config = dict(
    arch='vit',
    model='self-supervised image encoder',
    dataset='capsule endoscopy frames (Kvasir-Capsule)',
    train_examples=42238,
    image_size=32,
    crop_scale_min=0.4,
    horizontal_flip=True,
    translate=0.06,
    color_jitter=0.6,
    method='vicreg',
    norm='layernorm',
    norm_position='pre',
    hidden_act='gelu',
    head_dim=16,
    fused_qkv=False,
    bias='qkv',
    qk_norm=False,
    parallel_block=False,
    moe='top_k',
    drop_path=0.05,
    num_experts=16,
    moe_every=1,
    expert_mlp_ratio=1,
    experts_per_token=2,
    shared_expert=False,
    patch_size=[2, 2],
    layers=6,
    width=160,
    positions='learned',
    pooling='mean',
    projector_hidden=1024,
    projector_out=1024,
    projector_hidden_layers=1,
    residual_init='none',
    optimizer='muon',
    muon_scale='spectral',
    learning_rate=0.025,
    momentum=0.95,
    nesterov=True,
    orthogonalizer='newton_schulz_5',
    adamw_lr_other_params=0.0023,
    max_steps=14000,
    batch_size=256,
    epochs=84.9,
    lr_schedule='linear',
    final_lr_fraction=0.01,
    warmup_steps=700,
    weight_decay=0.007,
    adamw_weight_decay_other_params=0.01,
)
Rows from expert 9 of block 2, named by matrix and row number. Rows with one number belong to one neuron. Each number is 128 + 32 x the weight over the matrix's rms, rounded and kept within 0 to 255. All counts start at 0. Numbers have three digits each.
# up: expert up (model.blocks.2.mlp.up, 16x160x160), inputs 0-159
# down: expert down (model.blocks.2.mlp.down, 16x160x160, transposed), outputs 0-159
up.14:103106126134135123147073138182099129134139088104152112135155144134160111141139024070068105132106194091109143136143166132129127146117155157154088100095118133080128147150182210086177176165142120109119167116125162111088110118121119106088146126104112187103108161153130103105179120157116123098113063128163135088109155169154171162078119137116140124087099112154119126179154131111156106164083141145105159105096138106080196198141101128128110064156139116154089101155138116124161136117178115
down.14:151098105138124126148128086146098150074086138119124137129135161162173094101059120177189121114151162116131099127104153168151160117195128095114102139132137133130157058133142126136144120170115115102109097129089109133087121184132168090117115147131122109166104112149157172134087110146113099136152134069168127152137102135163168161119130129131140128078146059120107179161146130166106129109117154104117137147146146133185127109175118072147141125136085107071130084099070175151145141089131154
up.15:141072089156165122160138138140118175141132089176064116066174115122210086134112113084181143139149125127138142155136141112119104211101131163133165138134131097129114119247147106195111124126091156089127144124088105095153035089105163108068079136119102087123136125147125137163090143148129119119133076122116089161110157139134120178099154147142180158113127079134158105140171205071187102125121121188100168127131132113125108110147083085107093165131095092139152089159100107087169084147105236
down.15:105153162083156153093027135169148103092110127085108183100126114134122144142091145172067129148106094109142103166152111169148091102079067159137140079103074114132111113081077117099150161099072143133106147118160160178133119111151155105117162130155108101127092135089203161147112156134132119127133180135092131079115183126135143144101129165147139119166152123183142129103107099126074071149146121134072136126176163130168132189139087178143117144156140107096198140134128187124137202077129122
up.16:092166121130120140133122136155151144092056101147110125137187113120161134083105139127147127116180140062069134129101140062139132128064072130099103187126165141163116154101133107063109135114103157084124136151096118125095158186169124104163124125075127140123101083067181114163125099167167153157113146140122078112109118122104171172120134121095099134149148128121113155127143200102157181176112138198199103106063167171087086088113146153113144163170144151140153135177086077133144134121167154
down.16:142103141150136100127132051145111112055167150120123119185124084129178147149093135135134113120110115098149146141118077142100132110148177107081134112131137115103110040143130215096185101135143139109143082138083139180150082102178125144058119116119151103122100150142136118187177163130102131150149142121106104164086117115105092092172139154124172124123149106078140092136182149128110163146102143172120211157107129190097125141115129108153121129090118112131171185116149140098139124095120097
up.17:068158126141150118155115171148086108114144207089081124134135151117129132088113134128136109089133147141118105055148099087152192193094111132135169104160135085181096129181122113092068132119099142158141157145055126141125109142122097146211220171129104107156120100123091126131175140120191122142077125130088104137117148072126166107112176134215083126149102108174088174139155116127186156192161176119069093086128148120050087093153128104130117160152096142163145168102123113144133019092139186
down.17:138117130077155127094123119079099097166119151195149108106123048122137154165086131081126153103086109106163148145078135104093129090098122108221131117089167096103063164160103066087130164151142150145092132132190212124173125114167161138104121165110154120115131121135120154105101127073105096196141111139089173184103144103115102090149169097152143166105151158179160171132124162029133116116164150138080116159067145075110083142176195146158136119140118127101121117129120133109158145159151118
up.18:132155177152184105162143115188140109149087113165115174124153102114115137091110100184162151096113141067075175146118153121125120159125178194108136112152116172122166144157157130148065139083100154077162081155089081123113087166125097060080187095131152154149159093126155195140134119112084075105139098107097075071183137040152139133130091146116087103158078183139172111157099063150150144087163153132141081108127153131109185129136131114144112126133167109095082127152149132187110048085098141
down.18:165115160131105089173108126104117120135130089086153102194185097141157142161130115095080120100131092207094107096126139105114176174114174120134135091139132121152133170123147129084081110129130171150106097164127140108136142160167143112133120112111161153137123139161121104137148115129155093114069086100162152102135075117174142109132129169131174154170098067168124117115137136092197078189139100108078125113166153090120117116129139045119110150121118123169068131083121147142171103171137133
up.19:184120114135163170073156129122153094107160121165137140201116100153086141153126123138105167150159096144150123132137135147132116157102123116128121079079151166118165132125111115141176153124069142092127114115151119159126110155134133090129080063167138159135128112136084154102112138128167122163147097118109097153118156154109156101127187119065121129163111127095065120171154113065145136127154104099142147119115114126083103120095117154098183097129208188173098136066112130161102122134113164
down.19:070140147123143117133124147116084152138107092138115141153122201115095053117138092089164165146137162118140106130104117067128115115129144153139098162155166157135093107172159151124096138158141110135152150115159179120158132122133158142083053134125071151118122131117123113098102146170163118085080161162127160126162184111136136159156124124071162155127078125101131131102154109118111090176090141078126079153147103115105157119113106125137154130097159146147156162134107124122117164092111132
up.20:097115102082153121103120188105163117149122132087122140121110129153117123107141124125169207152083102148038099150084141187169155185135108148157125140125124138079080116113093103109160142125101125080098079097136137152096125149146101115152184116106087113127184139083097166118212152124075051130067137182136083160144160124108111102091161147155116142097209129103154136215131147122143107033117168176154155184140074151097090158189109061150134122132089153160094117107182157140150102093167120
down.20:102137100135179128142120113085160170123157106061127183104146160117074165153094113181097181118180125157165129139139142096105049173150172141145124121156071136163102059194160117042126085128158094104125169082043155138159151075150113164086156196113160090076137132089143054160081053146189128120163153188156149126166079114134127113172177168161069131067122136133103119140184132154105060153157141132117080123120156067129120159136164132073119147114111090155086134150091131111135122167140094
up.21:103117130129159115090149109120078119134129151169117133118164149103110092101161118146154126139108157083141157167107105144068213112114135107098117111089161086126136160102153138061089094123160121137111104190105089124141131186139066154124131111136126157154104176126131064136168111129087193098167116112147129115110141174152073101126165089055149130184111192175128084101141140137164077133140162140125105069119150134097118156133105166104117162141172083119178153157111150101138109178085134
down.21:095122098152163135114145136134169063119104110153137137136108105136137125131076098119142133174139156169080107123083104156187150103156099165122203132081155158122124123154103078189178188080114143122122161126129115183133122081162117104161114176126128108111107107117201148103108135105169082111096097111100159061137161129132127121066114156106111141127146077141193183074119106104119118139162140135144162146148118142103160144130081074134126137158099161091110147158128117084127120088178118
up.22:158087140167107093108100108127136167159125108137119136120088177149100138146121125147169128112101088140113109108124142123122124126143142136116124133096115120103127121103151129134151161147113103120134107083120174113150141105113141100120122142183119103139115121107144134141091133105099089119130138117156139127134093105137137148144119100140127181118138131113182134101111135154125132171103109110166134145119132115162160141162141137122121109143145110114063140145142099117125118160198115
down.22:117125119066120141126138088149124111089092100099171114158137146135143139072138140103154163152146139107142115150188128104144084129138127147113130101129145118122136151126111099102123184128120084127085107158173133161149163118134072167159095152102130113125115154109130164124152123148116119124141084117135134075134109049135134122113135137158101123171152110161122132175155120153136098141114161127079140140107117095103125163101148082114130139134134114145141177133134143126156105162138118
up.23:139074109120093159128227130164135106137100153124130200116123159088127072158155178107134088114122150082118135103078165104130160110139092045123107200139121092102124093175130152083135146076119144177156157140056114139088186152104147132137121177171143123092108074140142179135090088088122113138116141071115206158161128221137178132166147182107104114144068111102152093099142091134105116167084079149173168185113109081129082086160122161111087170107148099151133125136142091182140156155111129
down.23:138166100074175164128145135168056158163151081123151134135180144198154100118069156139111119094128157161096095147077163092127121103103074157136135170146166137093170161105114206134137146162163147101139099151165138097136096129123104157068176115064147155153111167076074126132176166143115146148138084141161081152086136120151100077164104085170140170084153160061144125136094119135145121127134115189081123119119059124136144102135154076079129069161154132092103127164106158123057154073134128
up.24:103186135079088127134115127106127176111123112127191093087091118119084155123126073168120123137159113157100082109143092080113198155072166135157112099138121144100196146111103142125118163149134119100141157077107158114114188123055083150124143121151135132145141098125099145083142155145096157106067158120151177090141145136122146187139205161143104123079100122111110107143134110114124084148106081103096083110153140112142068186123149146058162097148208167184155167100188128159115105154169112
down.24:186142100145092147142122151165097114112136152073066154180118153111098130148171158088156122039127108116158137221126135110153090090142106115112132129197147220116114183096120151115111137148110081097101123159110134099112098148108136134110155138201077082158128137129091090159196090161108144193133119128103131117125107130125154088105137133146123143145104118170125186086135116130121157157123098151143099128131162142057079136140096146145105141122163141128135187104092109088114155123064102
up.25:128087094120155144095097041095120106107087074171094172108141126181145050127111171129138154117167113098179165112088106157154161137077161123104127128141131123201070162121137102150122157177103060130140138087112129141110129116083104122123148160122156139090129111167139166154136114165118155062065139088147200114155129145163108114021140175124119138093200077171171093136191147164139111115143193198157132106134197118133099132178122131084130115128160079121089136130100120115128120152113160
down.25:110129142129149165139135127119099092154139100101127105133164134134102118153099137158103138159138158114152155088120168103110137167174125124091155015136125125094130110125036105144098132112081134162166144091090146107163119113213143109111103171078155111116141160138109059174089127136093130096165150186107166119101120068097168089116191125137124171159102083110123089152109138111178146155174096104196104180140112132175181138136103135181140153145066100100104162106190114103113055171171140
up.26:097164088057098130133129152198114139100126110085137187144116101182109166090126135124143117092128093161158133170170135113112042128123129104096125077123084115171164143123119149137081130101123106167102116145172152139134137154144094138135134121115150156084199164112111134161129105192073135105133105123114175144140153106127115152081106126114105132127095087158131158116125143117155107100134127110109181159169114159056151116133157128128184140162124137143124148134141057115134108163103141
down.26:135075112109179098132134096088168149135104094169130142111130137135070136156110132157106159136110171125140138153115070140121104100157112120180119124160115193082187147138111145137131170109099094170132151141096148117164158136132140121136058120116141131181114166084149118141128125115140114157116119126087074118162122184130125119149077146161160153089132102124150109092122106122129120097141121123089161118156163111154069096164124127094113097163115131154115100097137180125152124070184103
up.27:101063073142084210126161106111140108114172116166094112158110158120156107156133153107095168164168115102158105144149116103090141180160125033077128123145089158154078137163159149153122162108138159190193138161197136126149102107143110151106146094132185089148167090171112121169166084151159246141069124124118116138148146146122143047159112115007161035158080187090120115120176136119112197123129143116112187160123053180123113099119128144083066120176082101194100133082120086097098096089125175
down.27:157225082034134164158099103194153119106040130152161112208129147131101202123145083048152134112169163147122137092166182141120108184173096075160112139137158071151112124170182177113091136148131146157185085137124128079046077109120049165097036068095140125154168086157111092127102121216170117111073149039146075127156150130108139146190192121078153163112110146080135126159101182132115152129100179068132117100111032094053166148121170132133129154162177193130222182191012103088122153102054119
up.28:100148158071172113128108132147107105114119122093110153174160119115224194147122099050180134134096142117104125118127109127092142185172141158085121090158140117130119163133111126133121095134201066119095187170092147075098182154103155142137149109155162134111149105085080138117170147139125119135101130133128108145091109069148160089137131122147139161110140165162118102100088174154180168061127093139145103121136131146099137084153103134120167153102104115174065110159118131126159122185080084
down.28:100097103138129157118133042123167138154110125123171132072108136202115123116102086108123111120184110142123147157145165174132123060085118122105101139173111159126082133155159151139123178136141153135114111106115150155202098109140102146083087134157100180123102125150154124117129099096174142152102157075102120130140167108146104145147158138167061143135089126118124167147108082106113157128097119112110114154091114161201104156119137057115108141133130139095156162165146159152119105115138113
up.29:131135125118148123173202150106140128148138095187103129108152101067143110173129105162120170120156148092214140122100123222133158117112105094120126125115090101122119146178075101109145125118086168103168147076144148162083086171107102159155158124177069144136155165099190079097127129154075100111166131114062151108093122070137119124070165153105095118070123160160119055147139157141109142126150069146094171154111081086151150139124149133175136129136175143045137141095150135097154084110141138
down.29:091129140089123071111134159093156157108160102106125136114127122170144134094160117146165135083097035128124132111127110130176062142119139139152148093138127123172201128143115118092082133182118133143158134117074066125069169160089142085125099152070146124152170128099094139127142117113135172120160165086125178150120025175124184144153162138107143136170058070112126114097157133086112128099106128102151099186177125172161073170110127127154079083168169112180144123151128136158144150139134151
up.30:091121132098064153175125159108096175040070169141149154101116020133162159153127127089139149131118139145134185159108118171117163083116108131120089120130088217155136095151155180148173142118172132164115155110106172163134093147154104137193064086178132137165138170199061090137115085114092079169069192103117151136151201088086126102103130162089101136141194187155146126120145142130116163103081149122147099145140079191114162106123156102113134133072187115140093097108142076115141077113148094
down.30:170128105122115140106180109108191199143211113114033116122167139139114087134116076187109160114222162154130134068123130147086109144113117183136136108107154161132172146085140110168122137087131186124166094114193088098099154104166096141092186101145150124188085120136119105137066107145105112138124111136100103126074126082119154160042131091186131130035145104181117100125143095120130124146124104134124135079097042075168043164068184174128113150094182157111174128110164161203107103135120205
up.31:071088059115152098136073116105148144136102139144105126153118180102159122126122086147075151132107139078122179194170150130090111141182124122057153106104127204169121150140157151124190123146117103191138127107106172087186086103107142081133124105129121101161165119164183087175116130063146143064142118149174114078129117146108172124095106170107163081192158158115111163107133111223127073160157200109153098130163136124122155144106122100111170075096138108152145112111151147113140083105098108
down.31:109099178081110129124117125130138128148131126081205112128153185126195140085109103131119178128109166122158154087153185213105097193101149109134114061070172124108092101093141146113116161150161110075082148150115168084120152117155149097168096150160103134103129108114185098134087151131111176108204106091093155120105159118145136089159161078110129159157237123138053117121141075084103119080156133151145114142068115105135125066075144082189135143212089164106107094189047191104094164173133170
up.32:125172134127105132113096093118134110135130101103179106173141147213166101119162126101154105202118115120108150096130144122106138142153125134101134131082105117122147156123132138159118137125133094142130133113121120172190114171132159151139145143144143127077135084138078104121132124120096090060104156104143117157116159100075091134133142174177162170113110132154109097092136091134098152144160110086104163114134146132081111113150170078096128107126163101135135097169132119140148102100183142
down.32:133125150078152121159104143105163113139134128146106140084116105091127168092177115110109121122083165153175104113160148149145148148183110107074104136128093130123133097119129153186122093149157153132117127129170137131162165127104094143148106195099104109166151134093135095111121131172106132145140093127112147146123060127148141123158095140072092103159077114108105153166102057123136114136143139129115159143092138132136105119144123130143130119141178145137115120166087115146139093153135138
up.33:138141079183133158119140105116136114106090162165132176122160073176097145143082144106115106145076120127159137089064125137109136084104135135102145193159132133109075121136156104118132121142153112098167149115121135158104158205123094158131126155165107223121143089134124179124151153093115100138147159180126046115162158113131125104110156096115123151095101117117121140119179164153103112126145123079169075124167098119098135119081112122157112125147186092161052118089160119091100175098176127
down.33:106125229111138124103187158135136112114139131065119061116136137113184136135133148136143076138125105168067116154132132162155148133121107083161157112173178132187189134150104132173133173093136132114120143152128148076127110122151116108087114100128134087103156140134083143150126069141094120064198135114179093090137102112111170117129112165163136142139132127152130072101149094090089124124134130141125109180126114106113126182130129142112151115125137094125085173127149092123159089103122138
up.34:190107097099149152144098112124124110163130058104138127163105109086150074111117168086119152143174123169139128132093182120161108148126140171133125082150169107099094146061188075187170146157123084102151125108120125139143154106105075131092099095181115058179126117099176088129119098101171166158113083175165181134137127063125160119149140126135188122149183163048108044109137153121075141133099103163141163166118081128117151165147152141027139106122057136102186130134186155130120128143124130
down.34:160191107131086085125101181150092119131041165143122132095122158130117164058141180069135162105089116120126139151140093092158170081134155080079119137124137137103158092136161138099094127141152124153127126148147163129118103126147148145186102156148100061063159107113144145066150132179136125091122100115088168111083167172156113094140121139162137116129162127091119171130203112143119120120145072106103115083137093160164153151101117123151133172119177076152134155151116110093156170149167098
up.35:134042160108121142111150141164175087125091166173134129088142140115185166173117117089171116148117137130179059157118158198143147135124081164139146114144141078121163089166105060139177078175129137104132149142102152150165176172087109134077119185112099124128081092101171112055106091118122137119120140170067114178148102139139126101108160071049131148140157078129101126142158106113068089098132123125104171073132125169120156155098131073119106202136188131130169149154088115161200074103132109
down.35:119161124198180082140111161099094178141143102156109141176142089095097148143124146120109127130043076124130160052140106065122133129157082140153101154120099126138134115150112166124129147115090183120079126132123105108163135108178114052118102149116157093163183155171106144180142160131092146107092144064115130141114187106127105111182116187149150068111120133134141148124126156083137102178124162132130101138150149137135135086137065113223112117146137103120111140090144136158058157147152073
up.36:120091149148156128139058156137137053122112155167099123139072157132176124105181173111131185157125171071189134106154145136107140130120201159130155125091141109124074099115210210071169112109165037094127186103095095107114099171117148139123110118073135079131151090150141061095153097140130099170104115084102177092152160115121160090107066135149143124126116144129154127169152165151106178103132128172185069147089080174119108218083116115065103114136128195120164126132074170045084191150160123
down.36:113081104173156140085170083104110129119121113044197096125124165172185101141084129132106153107133098198070144106109109106081105129131091106117126158098157141110134099100150130173090142136113147119090130157164126133207137199184135115176124099124140066136148069111157133106146128083084144111132124169149111149131094159125106122166161162166148103106124113163153109129117133156139154068098141081154132097105069153133115173131103117095124133168182088140113104197182038177203145133135135
up.37:110152136098142157152148153118200100117129105110140117081097152122090146097111137183098126061136085136122108117155139219149128142185159132150176135120116198164097027150140158111170163140115077174139184133067155130144132065108121051082129112179077078123138170129122146128159140176163131088169108136146138129134138071044145175111124137105100134069155088123094117120143147094121080139123057105140212174197112074126163190170100099163066110106119157128131106118176095168072132139096041
down.37:154092086138101074133130165127179141085162121117088154103123111135144107096154102183126140092071149137131168122111057138094129172130143137104110124127135087169117191095153141144097151143175113105216080137116056144160063087106103079131110142104066072085120183114162177097123118101147174086190075149126139127151109205112153142115164131176131092140076210176165159128120151129132065101136128096116083121080154177152201068101067152141177144123121136187187113140121163084145140113121174
up.38:130151191126074139127049133149133149127098128107192177078103158126131129105132142149117135157090082189156094098106118189097129098113163151120144135130063069124125105136076101143130147128159153172152140136113098139110115093162123132097121129140135199093128150141126141164137130171182119103124105111127078149103156167088149092130065094161123136126114157065144148091153129177076121150220139153115152132069102097121129151098151178141093148132107089100114166099134128117098210150135096
down.38:132149113150101130143182115153177130070101152170098102157188121114103145176135098158126110068106113105051133126142187107095106176130114125153123138090149096145152151132179139088127091118122165085125213138129150173093128153150133161176123059123179146175115152116104112109105158132153139102114105130149137093125131126175063119130159091091166115120137128102167120150158064095174107023120107123124149094129098106130149200108151142158153108095167092159126147137080075160129109163100061
up.39:132121074151150126150151243133171182198088121123150120177087118137113111105156158146099133155116196195046160117155089117112136149183103097126135154214143083134084066130135132072113113194105052163080135161108114053120163074152156137124081142186135144113123082128127141110158045134047125133145132138132115085119163119109146092183105148165151137113156104079148130146086126111180107168136109129138046146192152074105162128149134141116096155124152108184096092061090103109112100155164121
down.39:137213127132063171134117112196151132124140113174168094191101178161153148194134153085160145092066135127158102114095146192163090087093105105135113142079156178075095156177209146122107171149151176184128141088108193156142150143168108118140156145056031058156143111140100139132060094147170130152177109085071185115137090095161083169139171104116156117136081139163078109141146138115117094107100144125111101076072119153128110146172125118080188062146145136096062074120137099110136110113115118
up.40:151134077148101166126163106105088166177101127173160172101113133115075170135155092140097068117187058147154174119118153154082160110163160124063114084122144162200150070123122192115181165129111187147170129156116143131082104141132064090104185096156103105142121199131127135090080116117116137151114141129136146124166155146164158115151113182155106122089076120180081172067118146146092138124102120118099133112137168127091111117156092090125107092090109173112157088117156136117107070135189147
down.40:126193127066149064176103123150088062085103148139063120195164101146124126151095081158106119115112151078168116104191091127135082099078146161146117114066179085179128092153143100113072103110155155155159200165140121100187135156140131160126167172150160165086116113111088136145171105144146190137133087127162126131153124107116081147185087124110109110124145149131156124164091153111191126092081139053129092107113194049147154054087134152165127130146105141109146137136100154161116124138121168
up.41:111112135071118167109193113158196124073151135134113144165155130110072179173130155141111179162136123139159139098167089090100113114156107122151089117078131114147132098102163107143170104117074121197131122176125129142099166169107149125073162099142120136101185159101158188169141122147100171109108131140070101093060124149138080178061158117079104113080131134064044092180125144130150096129141138139152137182156122123134092142165075117166076125146115138155072139180116159109087094159129071
down.41:110121083153117122082117123114154099137165143110163130128088129119073124104179138119129116086103112118129106123057150155124177123155077140091125097155055143201108121134109147109100111179142147161129152126103111160153081101125112122101161131131151108155132155117156203111118186036152150128102174139106156125085092144102184188147127047140151149103124072130135142154175130163076144084179121147180154162142148088163079148131088160201142136080072071034092136171124162155165143136079177
up.42:105144147158055092145106166163150165101100135165078096120097048109112060115240151149138080164147241129140158072124098127169179157115086121092143157152135102167108124135103050053114074118104175142162136158091134127135186146153082160152144129155110095135142093080118085146092116167147141164169142156127138093091099089125101169131154143148137104136188204135087080101191091113165144176108132107175141101115100112138128204065111165172123104154135135137122104167099142074104043155158085
down.42:159098133140120149083060062137081116098131166116149150095183117146141138094139179145156134108135114179172102120154146050095097120175134162079227110151108120157169196098103123158157113217125094147148120135135101110121147092107132127150123056075109093104155145159096126054088172109069084163071151116084123166079138140151097143166173147147135132186051114137109168079145128143110149120086079192144128174122158106164165074172161114058173138116125194095110184120108101099164183110073135
up.43:138171120040108086092126089124150153144186101160099145109094152136146183105120109131136069094102088174182096103150181097189198129157146121103105131127116191131173167124146125121150109164118056162083114098101126108159095079117112190215181066141103119104125093071130155121164077094130154128119131081128158089117098145140091148133130100142082140099134139103085109108112147160131128083112164134199159158091112108167134099150141112172168143139100133119187145153193138125117159131118099
down.43:113071149172148081107108117116133106152072126142129107117084148123056113142112131169146126144121125116106106055161140134131136104189156129158158172124130122118086082057062134129097123127133151095148142138103113172161091144120059117174130151123074085064148125135162108180154063169094139131140145172112131187121103126142070059111063140100156148158200131097142165074119118174107120085127146156131118139156110172116186133066109195169135178075162141138156172156133159207126097144192124
up.44:118160079117097138148078158106137116123144151147132169141129176171073146109144192115156165123130032095108108087176095168083122104100074050140171141126128115108153133137125151105101171204183065155111119184194168123111144102089110152130127089110119177129105141198179083131147157170102119069097094070102154062096114068156121151132172149068160086106168114083160143122122136179141107124130156125163154140117082126118094079158177119056153217171135117132162164101126156153066085108116124
down.44:146122166092185111130094083134144119076126105154142080181100130243163150141099150186165134151173151117123140135117133145151104084187068097177131175118119137098111163236090129091122160147172119137117160146160148127174115153107144131112077123087144178156150091110080166130091129110148124075106119110108091118118113113146113099124099035077116147090100159119103123139144136070117172163157094111162126064129106116164159103140102129158186097097146129079184167086120081122128133159128093
up.45:102098145136131125095159118095168115124121143145122081098148127121136105140092118135125127151223127129166144148122145165168081146108087150163109136166132128115102125157105238117146101106072126140179166162103143060232072164101126092106165136178103124154136127112139121110089119167125172064155048107116145125145153112134104126124147194144081123114042128120192137155167156113144065124089048142052137146170112080157147185105113141128105217114151154129087133137167120104080122100043157
down.45:169126072143157108103100172112177125149193132086127190093144109135146149130134158171107124169143154058078140169076114115130120162114103161106082158070135161187087214140123085166178128152136132142116093145092131159072109102054133121196065103044096147088144072105152132094132104094143176168139149141162111131145110167149152112111149092148189111153141191095080129128100154102171148136142115115111094155105084058114126116090121096089151183130184116129139132075146146151132118162136107
up.46:179106080102130086175127116065093086150116145106142133134134140099109127120099118094192128153190126057121160143106146129096110144138134164125153095171122122157111109153100140159163148143173133071122106199128144124125197133167064117160159071124146142139108115122070117143168128144141113124115134109133129197033105129080112121151082117072123154151118119144091127111180138201145138085141135113200110156032132185120212178121117132144117095122124108112089122174111107153178118066164131
down.46:100137141085154133152112114104115076200117104142156191163162134114078135164112104165105097112139145139057110208168071151106069147140185117076104088224101110102090133117122192137137120157097126108111132090140055146097113146140056070131099167142042137164142068136105143155116100135147163071094116138170137122144136091136181193156151148139112151152099123085112134119169112231096094114131213159129189085110113123163191092169176110126148114112121117105106032116115149168167058116137228
up.47:051108141168129147115136150149162135099109170108087123147139083092171153117082065142121132132093130154117093219160069162119103129126127110128180138146118145096147092173149093125107129130094099105124140190165117142164143136138084156123133103140150131157119116168115161125096138141117111092105095182133123135046086099154102158126074131119165101139186167096106170135099150086128109159128130190113144114104123170135161098135106100111099155092152091178143099099084190133129156115128163
down.47:103161128134135096110156116090158103127152095141115083089145108107090149209179205101105130134143169083157072131127140071072124168154105114116084136105099117101075125171147119117136105106177166120066108113200112128114083085154148141112164116141106147103154149211115105136121055079139152189125154156080119131102147150181107152102160095133133123141111168125146098163128117132106132116074176106161119096143147121116174135071200114168160121160128131097159167094162151147093124129097170
up.48:123145065143127142114129120099098173168137155089146120220144183097170138145114128147141093174210185168154083155081118119145161104132101100092083139117113148065084109115113149082054166119090163085176114163095127104142144171048128114134094112116114153124141174120160124146110052097104099092138095111143140108110163165159136139154148062111105165127137101111096168098145156175129149118200083130118142183046101164161128160115137155085146106128141080169106192115083114151114101107176124
down.48:173114136169107106138137165158133172078084131114161149064103097100131134141162150119115097151117102181124121171096094184157141131056137151107107104147158179103151143126142161112120139125113085178149083124099122135122122086142078152165161054125089128038155151065138166134129169137122124068170122124169101095123101072105156146085147194170114115184147152098178085111133117091121121159095138133084126200140102130112164107170211115135151085133109161076129155145088100076083149126173159
up.49:169118113091136154174147117193048130174094135168121175200121109135095173135134143126134121115137108144115157154127058131103116126130126134068175155134082179121163129150173138173166110127124156088163091135169120132105183108228105074145091045114084150135112115116090080133098113075166189159135154095140091149137137074107163130152072163069139140145069118088121136124131140169164141122090091083153170145100159143131151116130091115157092163145101164107165125117107147096163117116139137
down.49:185126093106095149147097133144144122158091095172129116083112160183119129118111181106146081157193143143101137159123084103159136158117163125191053067165137100136132084126077189096127119165154128172140134117087116105110123149085071165144047126139100132191118092146100126113130180141089114086090133158092076156123140154123180113126092163158108113105155111124155123124118139198103160079099066142160122102184100124077169140120123101109183148092137156159173089141144087109169113150146173
up.50:122107115175154120173182131171103118142207087106139105181098138117114117119096146125181114167135112125134144111150078108159113155128165058066195146113162083111163086133228114131111087178164142121148098177082153144097110178160126170083141096104149131127134090110134111125091100106120184095142105091124101075114168121108122158076138113085170088119192103097123151130072116131107160174134150122175155171172099068112116089136189096092182160148195127090132081099089061188181127131072096
down.50:118145084141169179167101116046088155175150072177105172141095103108185136123134156107136207146120089149125100127133162064132135109137152173158057092092106124126037145145145107153114172167137174096138096128132093139192124096175171214134075105190115119122133122188159153119088120161101093172096116203067144063141077166131112155207138102140106170144108147107188177172084134137122081099116136099147114158114143111137081089173092134111149152006088140171076086201108125095070099122132141
up.51:157116168153129113155143101106122152111126140117145148158131147119138147152126106133133149133132125086139171111128089139136103108161133140081194134117140176099207107123109116180127173132178124130141112068108095091105141152142153147143169118143185106168119103211160197151099149135082148123076114134097168185131127109088114108111113122150137138145113091177091173125141064058085119130139177080104074156094128165056111133144136153135134158075148176031151112134098145097109122092141134
down.51:123140094147128108148115193151173135094187127142073105056139096108085090076130123098143111159160169173145111082161123087136121104154143120093137169133134148130085136147102193131141144168115196171149154190160081121171120099109129100160100108112125155111113061114092057118097082124153156156122146135187123116153134153127087139081138128125116114153044100164123074116161179172166116141095112106105148148121135108121126125175138146112170109117115085158129131067169084172139143103158128
up.52:114094074111188191132132166174172119161051167178168163085119125147161116137087154116087125105053131101096063122156076121160107120148073109157099181129120167154111121127106163130151148189170139139145145132139123122068109236143063148148122163154057159124135144139087136052161114156134146158169107163133130103161158121038195115103146121159104125057081177118158173138120148138148159083083055115055105131149096094090154124129123105184153141146116139141168077097131103104134085104126063
down.52:126125099204106079151135164130129076063138129178129111137077098130210155170108088115127089210169101127102134094126158166106189114115094109111104154142138111099142149174147110079123106148122095146078097107124121091139180079136113118053137098030172148114115170124158163130147145106071133122174156074172119137110132132145217114129070115115205093145116088155145114154176108087088171101131136144148127149137164162149072159112137167174091109110103134160094136151176113121096124138172125
up.53:076158165115160120076146101133098142132094143139171165131181104100104176128094144122154120158116089086124140077096094112188180091116134101070127147153190242130116123149104156169121145168130118141214156148134153119063058110158135098127161185093145153114181058164153120216072165164146095141097101154108162106172145115165102099066204121140086124132144146099144102115094101120086093128160103130113151141117130135106112092130082138088118087131091160103110170129082162172113133123100129
down.53:112124125153139111179176097115122103113112123138138140102134107143113106138140098145147123102161136214183025129097156068141124176067122105153197142161070107101128127116136084058138149102148150143082129110118132124159082096120138199088134126092133149156095148122073104176110180119137137120145159152109093123179114143136105103119141178087151176114109123183160145148117081115161171133125098115117103142119145132099122121116079115234144154075152084134052133147169138120165183159129101
up.54:126179139141126113179083112128153172172112128128060097146158105093147149139131124135109125125110071112111168153139135122121144144162091092056152115111117107085114155092103137183086155162098164098136144115129104144165148144147139201123111107137152159122156148193143122161111140124222143175073100135113160113153131139130191127122161120081143090168135162169039128137130131127055120121121172115104115114065131149087147118082165117144159124098090167165141097109064106112113186108141069
down.54:155139148050151093062140157158170124162198136140153088150093188085091095118155138117158130099119106135137110122153102098165116081109068125165082122119101098157093112152144151130085142126132176164123099171092147130099147080091148062079134095153213125156097142108154125125109122167133176093106131139101130127114112148114090105132131180139080186187118122186201110134089132127136149125135148181148115140105180130097074183133140138126165173160123112130090094090072127142185121098136073